A small image embedding model, trained from scratch.
Model: 15.5M parameters, arch resnet_bottleneck, norm batchnorm, activation relu.
Data: trained on photos of arthropod specimens (BIOSCAN-5M), 97500 training examples, 9.1 epochs.
Rows from block 3 of a small image embedding model, named by matrix and row number. Rows with one number belong to one channel. Each number is 128 + 32 x the weight over its row's rms, rounded and kept within 0 to 255. All counts start at 0. Numbers have three digits each. After the name is the row's rms in percent of the matrix's.
After each channel's rows are labels from the 100 images, of 14976, where the channel reaches its highest value: "strongest on" is what is common among them; "peak at" is the part of the image that holds the peak. Only what is clearly more common there than usual is listed. The data: photos of arthropod specimens (BIOSCAN-5M). In brackets: how many of the 100, against the usual share in percent.
# convs1: 3x3 conv (model.blocks.3.convs.1.weight, 128x128x3x3, each kernel summed), inputs 0-42
# convs2: expand pointwise conv (model.blocks.3.convs.2.weight, 512x128x1x1, transposed), outputs 0-42

convs1.11 064:143159085155155187078092116124123078154153117114136136111076152095139161124150161103119071113134130074114134124141171127144151061
convs2.11 109:126142102123170108193121133171136165160112164118154186155145099184151169069124138107129144139137078115113151134112092143091118120
strongest on: order Coleoptera (88 vs 16.8); family Throscidae (69 vs 0.8)
peak at: centre (89 vs 14.1)

convs1.118 044:099117129135123138098123138168130175124095185170098084133195096088132096116094178162104089069112090081136097119163137154111118108
convs2.118 106:117161168117176095120177092143180213108140149141145134134163120121159126163157151167137093120103136155149152121154157161143142065
strongest on: order Hymenoptera (71 vs 20.5)
peak at: centre (91 vs 14.1)

convs1.8 063:117110096129178067084121105162123184143128134153124068115083134117107133107139119121106116128142110070131102186194111129099132108
convs2.8 108:113115126137106092172142122102154157097155130160107129099112170053092168159119151134141095117124131105074139106157141129149169184
strongest on: order Hymenoptera (46 vs 20.5)
peak at: centre (35 vs 14.1)

convs1.21 110:120095026121104181074147141145122109094099139122150159112145093155110094157124121135151132097111148065125160091105148134150149166
convs2.21 093:127165090136049120113154116156137155122127151118122147153152131151089171120105162109135100043131136128181150143110120145125099119
strongest on: order Hymenoptera (51 vs 20.5)
peak at: centre (64 vs 14.1)

convs1.78 062:102150144147151065136125150133125132118110107162096034145122111136164133086070155163123126168145114143152109174123130160097080144
convs2.78 077:115102132119208110193144163089117139117154132089141111123205170100182139132130131158138128139148053144071128138181167105054158137
strongest on: order Hemiptera (35 vs 11.3)
peak at: centre (77 vs 14.1)

convs1.30 093:110128137118078129075146160114132084125092129154196163134138127158105113144147125145126088133088101113127117058206106158118136173
convs2.30 099:105200099152121092153108148124101176075201133107129091109083063086139089156148121093116150113145089129114108079131141106187081079
strongest on: order Coleoptera (50 vs 16.8); order Hemiptera (33 vs 11.3)
peak at: centre (92 vs 14.1)

convs1.114 074:096132078099164074041156111189122139129130129125124131131074154137147121093135083126138103020154140065134070153151079105108150139
convs2.114 106:124141119107145101157166105103173144114124155203092144112125159075077149156084121147203065083119130091144167113175126141121168162
strongest on: order Coleoptera (44 vs 16.8)
peak at: centre (65 vs 14.1)

convs1.70 124:103124144033108100112117047120126133136131129074155156116088112110105142129140098072099130137109115108076138102196024056108127104
convs2.70 102:128154081170096112124080138102116142085179115094136078104105128079114133126170130083102194063165064159113129082144172102185070138
strongest on: order Coleoptera (93 vs 16.8)
peak at: centre (100 vs 14.1)

convs1.124 049:117121110172148135119091141148138170166100122202118051063109133104122093115111134161114090137119088077145096143187188179110115120
convs2.124 096:134137126130178098144174126133199198111135130145164123105125145109195123194129160166146094181135103160116173135130137169126192113
strongest on: order Hymenoptera (75 vs 20.5)
peak at: centre (87 vs 14.1)

convs1.14 064:138183105202159169104089174128129149120152132187145086087132096104116171103139157151095081144138079097170123187126209193121142111
convs2.14 100:118126155126200108125160144124159147144114129105188102093180120140190118143124146134125123173122071156132115150141154141094173128
strongest on: order Hymenoptera (60 vs 20.5)
peak at: centre (86 vs 14.1)

convs1.56 094:098103110129093129129078166138134158104122092159096082161122097105101099144053114139081104148101062130122134101123134152123082116
convs2.56 079:131137147132140093117085180106170159137124043121078143110085204130189072168091123127130082203162113135096093168141089124084143156
strongest on: order Hemiptera (31 vs 11.3)
peak at: centre (60 vs 14.1)

convs1.103 134:143051105089113147133135088125126143047113131095136136089132064134093057146114060106127142142118123103095146146067093092141138141
convs2.103 085:138145128133093121075176101126161179091129118168107127113169160148091145144106143119154101096164131150230118164084115140081119094
strongest on: order Hymenoptera (67 vs 20.5)
peak at: centre (81 vs 14.1)

convs1.123 070:168135109156081194149097178132128125156121155141140167150100119087144130147150153119087034118078077159132120048119179161160168066
convs2.123 064:123170125137191106179132093117144151135137098114105169156098096126122152152137139132110109133146126167116121115153149105136109062
strongest on: order Coleoptera (94 vs 16.8); family Throscidae (66 vs 0.8)
peak at: centre (97 vs 14.1)

convs1.25 051:145082120133172132071127121134132136146114140169129098041087127136149108098113145171117104086145107032154111192128139136121130127
convs2.25 105:119162125073153084139179126123208178121136126159147150104130163124145137183088170155188113160151046130154166145128156124081171121
strongest on: order Hymenoptera (62 vs 20.5)
peak at: centre (71 vs 14.1)

convs1.54 168:133070142079094092139102088126125143059126143069117145135143069099109080134128072085083144154113091114062135129123085081132130111
convs2.54 110:105145089132107086098101084114108143078182089121111053093117143128064109178134129070105152079172089155153086104142169048141105121
strongest on: order Coleoptera (83 vs 16.8)
peak at: centre (92 vs 14.1)

convs1.98 083:068120033124147120082132157144130086109072116155075108159059140134125109144070099160126112108146127099133114128098115151101119140
convs2.98 097:139122157124107137156138118126188111154083163148111223143105171095126172096072128131195076093121142086131154132088111189111146201
strongest on: order Hymenoptera (62 vs 20.5)
peak at: centre (52 vs 14.1)

convs1.41 057:169112095193121210124119195147133139106104176215154133085121108128147072129131140193128081110107113125169128121093198196162163135
convs2.41 073:131146152156149118103150108146172197100133121100169157137166158103164120167129183128123112190133152170138155150139124146145143089
strongest on: order Hymenoptera (73 vs 20.5)
peak at: centre (87 vs 14.1)

convs1.6 075:143066094096127136080111111143127115106145134092122134111165069109156078108095117119087114102155076057087116161036110101139129119
convs2.6 085:125140136098104102127163098094140163124112158173158149108166168135112139162070121114185109124173096134210140156116115125102150153
strongest on: order Hymenoptera (50 vs 20.5)
peak at: centre (55 vs 14.1)

convs1.58 078:098145105101112185084096168125147092189092137134180218123118129115134165093155177133102119110122095078141083093138130150123121134
convs2.58 107:122163110144133114207089138120141158100165099122178113112137089078162107136131133106141132127133045145098140089185104133141106134
strongest on: order Coleoptera (86 vs 16.8); family Throscidae (46 vs 0.8)
peak at: centre (94 vs 14.1)

convs1.111 101:108137107182118127098107175120130183126148105193143048140104106122108119133084128157095069144103074111166124117146167175109120126
convs2.111 109:125098155125125093166065173108125131141132086107073160109102181124163100168097152148137087167164117139053096123140147134089173181
strongest on: order Hemiptera (52 vs 11.3); family Cicadellidae (27 vs 1.1)
peak at: centre (70 vs 14.1)

convs1.122 101:177103085116126152111121119128128107051150138102125113132159074117115099147158094119115096143111106112111134139099119107168170132
convs2.122 101:113155137120081101123143134146075130115161154100170169090142104170102128133124115064107150129115100130153138140102136136097154119
strongest on: order Coleoptera (72 vs 16.8); family Throscidae (45 vs 0.8)
peak at: centre (75 vs 14.1)

convs1.55 102:097140037126112099050149144105130073156123103135130110148099175139177143120106138152143086053126131102146103076121122124118123132
convs2.55 104:104118202132149122158120119180169113111113165149044133141097113090149097088142128167150101131073133097097145091156174162132158134
strongest on: order Hymenoptera (50 vs 20.5)
peak at: centre (88 vs 14.1)

convs1.87 060:118103076136124177097068134135124115096097103112119117064140090077133085097112157125078110124125062091095104128066142127119108108
convs2.87 096:126153130128162079176139134154124165147124130105179154109154112148181120104085126086124099158143090110111140133171103136084165164
strongest on: order Coleoptera (36 vs 16.8)
peak at: centre (83 vs 14.1)

convs1.125 072:154163120172120139116085149118147171135097106167157076116127131104124135133105141147100054111096075144173122092120180140134117103
convs2.125 081:114106168149115095171075156128134134117148098101092127099143196098204046198127152152120097159141122164095097117151161176118159132
strongest on: order Hymenoptera (42 vs 20.5)
peak at: centre (78 vs 14.1)

convs1.46 050:112143116196105140118142163114123186120092105145120082140195111144112095084149151159151088120089138114127165071199204163083088123
convs2.46 107:116119163107183110164158091152138181121147165146126125137131051155129092123125138136137104093096133114129151093155171179135139036
strongest on: order Coleoptera (45 vs 16.8)
peak at: centre (88 vs 14.1)

convs1.43 128:113080163097106069163161119120124162057093125128055126130135088160118067126117066141156157134113154131108140123123103117116114159
convs2.43 093:124143113126117118112124085095160157083140135136102086118147116138081142169115120125135139050149161149183135121200150127154117024
strongest on: order Hymenoptera (42 vs 20.5)
peak at: centre (64 vs 14.1)

convs1.44 103:128155125214192161126163207135124128115198121198143108124194117154159149125126144170154144133176143139161119196155198206119131163
convs2.44 088:162108180179166135150108142107111105134135117118163117076165112125122061119160150154071094098045162157088092075141196142137168141
strongest on: order Coleoptera (38 vs 16.8)
peak at: centre (93 vs 14.1)

convs1.68 105:078119015110125120010136129146129111110128110122122103149101130120151112112128090131118104042124116061125078114118091120097126121
convs2.68 107:098100162112165103160140105129166137115127161158081176126055122064110156114128130137156086065088157094099170090212115154139178147
strongest on: order Hymenoptera (62 vs 20.5)
peak at: centre (59 vs 14.1); middle left (30 vs 11.7)

convs1.99 100:197096110065125128112165125116126114082132144109188133172120123157152106176187079153142128152127147136114158148186065098178172172
convs2.99 105:133178113188096119111107150135078148097164133109145125108115086114112119123136161072080199101141074141144111108130138100152071053
strongest on: order Coleoptera (64 vs 16.8)
peak at: centre (94 vs 14.1)

convs1.0 144:145081149080086097139095090127127136067130149075117152129143079092103089137134080082075125153101074117076129118123088082143139104
convs2.0 100:114140103139108076106092089107120154067178072105121058092125139118089096182141154082112139085163109173156067096155190047145106117
strongest on: order Coleoptera (97 vs 16.8)
peak at: centre (100 vs 14.1)

convs1.73 114:138183133197188153121173200116127132156167126189146119157168136170181188129131171159162140123179150144167105182150196196138132166
convs2.73 096:145129115161147161200119124105091105100138141147138158094132112076110103113149130169079110149053155166093127091119114141143157144
strongest on: order Hemiptera (58 vs 11.3); family Cicadellidae (29 vs 1.1)
peak at: centre (87 vs 14.1)

convs1.101 097:139153117141098128120062123113137173159134149132128091131118132066108144140105167089055051132093044111124100090119145124137123066
convs2.101 069:116162167130182073127130127132182138115132053139085109116132183111167081206118162197141074193179083175107109120144117114080195159
strongest on: order Hymenoptera (72 vs 20.5)
peak at: centre (87 vs 14.1)

convs1.75 111:167117121077140149148086068126130145117148137059148135101141093076123125153110130068089135148146094137083134164059088067165128079
convs2.75 099:140125115146060104062132124163162147126115055107110130149146173147126149163117148077113101117154120163190067157110115100088135119
strongest on: order Hymenoptera (53 vs 20.5)
peak at: centre (90 vs 14.1)

convs1.104 074:125192129180126140116136169125131042167057123157087108088100179139118167098110183147159092053114153151150120067135195168118114120
convs2.104 099:141136150103196099164150072157150148120128157136144158153157081106167144103155137156129112112121102112097154115140152139098154063
strongest on: order Coleoptera (65 vs 16.8)
peak at: centre (95 vs 14.1)

convs1.28 059:107127103131121110097117152151126089152092131148098135155195115120167125125129144163123073113130083136146031123076125130127115165
convs2.28 125:099139188090152086204139117158131141113156152191089077120191109114134149102099140122162113129140121098113151110172148163112125074
strongest on: order Hemiptera (34 vs 11.3)
peak at: centre (87 vs 14.1)

convs1.72 065:128174127146161134106121140129131126053163153141118103081099076113099146121123139131108079152137076080147116201090152143128136114
convs2.72 103:116137114134102108126162146116139128120144141143187093096152143116138143181079121126147109142145085150128158153148145149081189113
strongest on: order Hymenoptera (75 vs 20.5)
peak at: centre (82 vs 14.1)

convs1.83 050:118176124162141203110079141165140084184096137188146111112182151082152143103102203150084084106118071108156114121094145149123128104
convs2.83 091:114143177135135095143158113115146169116134153096116136092192142097195089131112173146129087168138160147135146130167141209168174110
strongest on: order Hymenoptera (62 vs 20.5)
peak at: centre (75 vs 14.1)

convs1.59 070:075131106083054116067150118143125162149069154113103132102126125149103128121131171132135087113078098109129084024128100102101097164
convs2.59 103:106134068081167080198137091129122150077176143193108123107124105169128171161083109114174117149162116095090149108211126174131123103
strongest on: order Hemiptera (31 vs 11.3)
peak at: centre (92 vs 14.1)

convs1.67 127:146107135071108117140078077120130138104143138067126143114136089074112114147112110058066118145121072125078135130104087071151121076
convs2.67 088:119154101163104089073103105143148140104130036108105109118098147116102113187136145081106109084167123188175054153116136081146122118
strongest on: order Hymenoptera (41 vs 20.5)
peak at: centre (89 vs 14.1)

convs1.9 050:124057116149164129104126133164133138133142161182107098085091120126171084096105121150097105117153079048132121218182158153103143128
convs2.9 100:134144149109157098130165115110198203108143132157157149116169162118157133179094176150169112165133071145157155139120165151099193113
strongest on: order Hymenoptera (72 vs 20.5)
peak at: centre (70 vs 14.1)

convs1.106 100:177130111101129187142074089126135153118139151086166134080120106066106123142119142081088121125121095123093127139077110098173141066
convs2.106 107:122127119157070099072131119161152147143115087097121121149170178124131138167134153108117118098147125196178079161123110104104130098
strongest on: order Hymenoptera (51 vs 20.5)
peak at: centre (88 vs 14.1)

convs1.71 134:174156129113133115137064095124132155176125156087192097164119146061160173159113182100084140150145110127107132119126106099157125057
convs2.71 093:122151155157118103098104175153099134105152112095167133121105163110155093148173162145100158177159110197146116125088111097104134120
strongest on: order Coleoptera (38 vs 16.8)
peak at: centre (94 vs 14.1)

convs1.96 107:102154085099139150108095119123139169163106109139161065145085151114147155153058165137119144147156127103132143116109104118121085109
convs2.96 100:153132117114150128165129195133176111155085096092140154158062152121225135112119102123153113140118104099092114148111034136106130176
strongest on: order Hymenoptera (53 vs 20.5)
peak at: centre (74 vs 14.1)

convs1.107 101:177169098148148181086157190131128118149142131155172156147159166151169163146171167151158130106154152133139160129140159171171172155
convs2.107 103:138171139145107124214104142142107151113139132121137131153136112099129126126122169120137151095130081145144115121165143106139083073
strongest on: order Coleoptera (70 vs 16.8)
peak at: centre (95 vs 14.1)

convs1.34 098:164120144056129121105157102116129114120116146123195154177095139155150133151177102152136120138122136117124135128255029096158165157
convs2.34 122:125180098202084117120083145108079129089172126082137106096116101076127081142174138088053194095142089152129094092150145095211071088
strongest on: order Coleoptera (82 vs 16.8)
peak at: centre (99 vs 14.1)

convs1.3 097:155082038103117178066148115125122108089107138102148153122135085159113071186135096120143129116126143102110165120103127111174170166
convs2.3 106:123146110134072115098145132177135140140125130109138157149115125163104168108126151077128141086142126124193139132085126131105081150
strongest on: order Hymenoptera (46 vs 20.5); order Coleoptera (39 vs 16.8)
peak at: centre (91 vs 14.1)

convs1.80 052:093214146144130157149076107107116077160108094128108087109084159077126169127081208128096081104123084130136107092106116116116087077
convs2.80 107:119129130150080125144159154147093134111146158104138127065140122100175121119125130130120069189124167142104155115128135189144158157
strongest on: order Hymenoptera (58 vs 20.5)
peak at: centre (80 vs 14.1)

convs1.27 126:132176113204149186122166210144132110168143123192151129150138168168190173141139167176162114116145153139166158124144202201134139156
convs2.27 087:154145136161107152193116130124104118127124142130119155109136114095128110100128141157080085135058174173119117108120146150121131114
strongest on: order Hemiptera (49 vs 11.3); family Aleyrodidae (25 vs 1.1)
peak at: centre (84 vs 14.1)

convs1.51 064:140172109171162135079123215130124126178112118169101131151166151141221183118119121183145135109178153151173137114147164185139131132
convs2.51 095:137145124098210123177141104172144137125118168118076164118084102131143177143170139179159108105091139096118166099138125176119142103
strongest on: order Hymenoptera (42 vs 20.5)
peak at: centre (78 vs 14.1)

convs1.113 123:123162136152160127078175166139135125147165095175171125148170133179169166117138163166163136135155148120153148158163141166109125184
convs2.113 101:143151101155129152217064177105060118132130105122153145117149112042150059124121127090097138099100140137084083129130144109142091142
strongest on: order Hemiptera (47 vs 11.3); family Cicadellidae (30 vs 1.1)
peak at: centre (87 vs 14.1)

convs1.93 111:080123059112082106024142109106134119114127097123160121133125123153120116115116119128144125079097139090133134067112109108092115142
convs2.93 102:072092158112130119156083107149097141104109084128008144145061081077147123131154094091126143085107164125091101094135136118172123142
strongest on: order Coleoptera (47 vs 16.8)
peak at: bottom centre (53 vs 11.7)

convs1.88 154:102100086118050164082120124117133157121098139134138136119092096125047102141142119102108071145039093090122153039168120125117142124
convs2.88 114:069111120160021098102143117134117152097195138095129121111108132109074112135135146077141110107151136146086130072177144149143114185
strongest on: order Coleoptera (57 vs 16.8)
peak at: centre (62 vs 14.1)

convs1.85 085:113181087215141203125134220136134142146130132195151096118080165132166147138133146163138049098116121116161138098168210208122133115
convs2.85 082:128145167174202127131137119155143137105131142117128150118119107113160097104135141120104063119053140135126112113146132141125145111
strongest on: order Coleoptera (51 vs 16.8)
peak at: centre (80 vs 14.1)

convs1.37 115:123144127146141154085178158131134137127132114172162147134157148187145138108168147172172144140130163125151164131186135153110143195
convs2.37 085:145177106142071132197088153105088140116152131111140121112149110065134108106141147106104131119126114145102118094143141123136091123
strongest on: order Coleoptera (81 vs 16.8)
peak at: centre (92 vs 14.1)

convs1.112 108:121119124141090138147063140112138174134091122142140064155118107082102115156066139118068119156107067132119150091117146139123101093
convs2.112 081:120141151148108083120088168124161145132123052112139133131114199122208078179117139146124090188179083165107125142138095136085157141
strongest on: order Hymenoptera (60 vs 20.5)
peak at: centre (78 vs 14.1)

convs1.2 061:090090103116144168072114122117127131122140143125117115108125077105130085096098128119081075071148060048108094161103124116098127116
convs2.2 082:132135123094128088126163095112141185120119157167147181112109178108117120154059142111180101156160139129180180167135111148126171134
strongest on: order Hymenoptera (66 vs 20.5)
peak at: centre (62 vs 14.1)

convs1.10 052:107164125109167175086115118168123100064103106127095092086105095114115142121121150140123104096154099101132131169070112119113120137
convs2.10 103:110147142138093106138152140157114141138135158103154069085203152112160171148130119128120084154121136148132156139167139184114172151
strongest on: order Hymenoptera (63 vs 20.5)
peak at: centre (66 vs 14.1)

convs1.5 096:082136068140110097110139167124133081136087108157072105129058157136133127138066126167135066108110123134156102077052135160109097128
convs2.5 100:149122110090090132168124097138144110148122140191074187164086154097110167117079114134211088125133160074130152126151117156107136162
strongest on: order Hemiptera (32 vs 11.3)
peak at: centre (79 vs 14.1)

convs1.105 113:142138133148146188093182164123128120126151132175175166126137148178133129142182120163168131120134156128149164146193134160139171180
convs2.105 095:148177124179098134204083151113105146101155128108136114115147097058132120124163159115115134106120130153111126079144148128157096121
strongest on: order Coleoptera (84 vs 16.8)
peak at: centre (96 vs 14.1)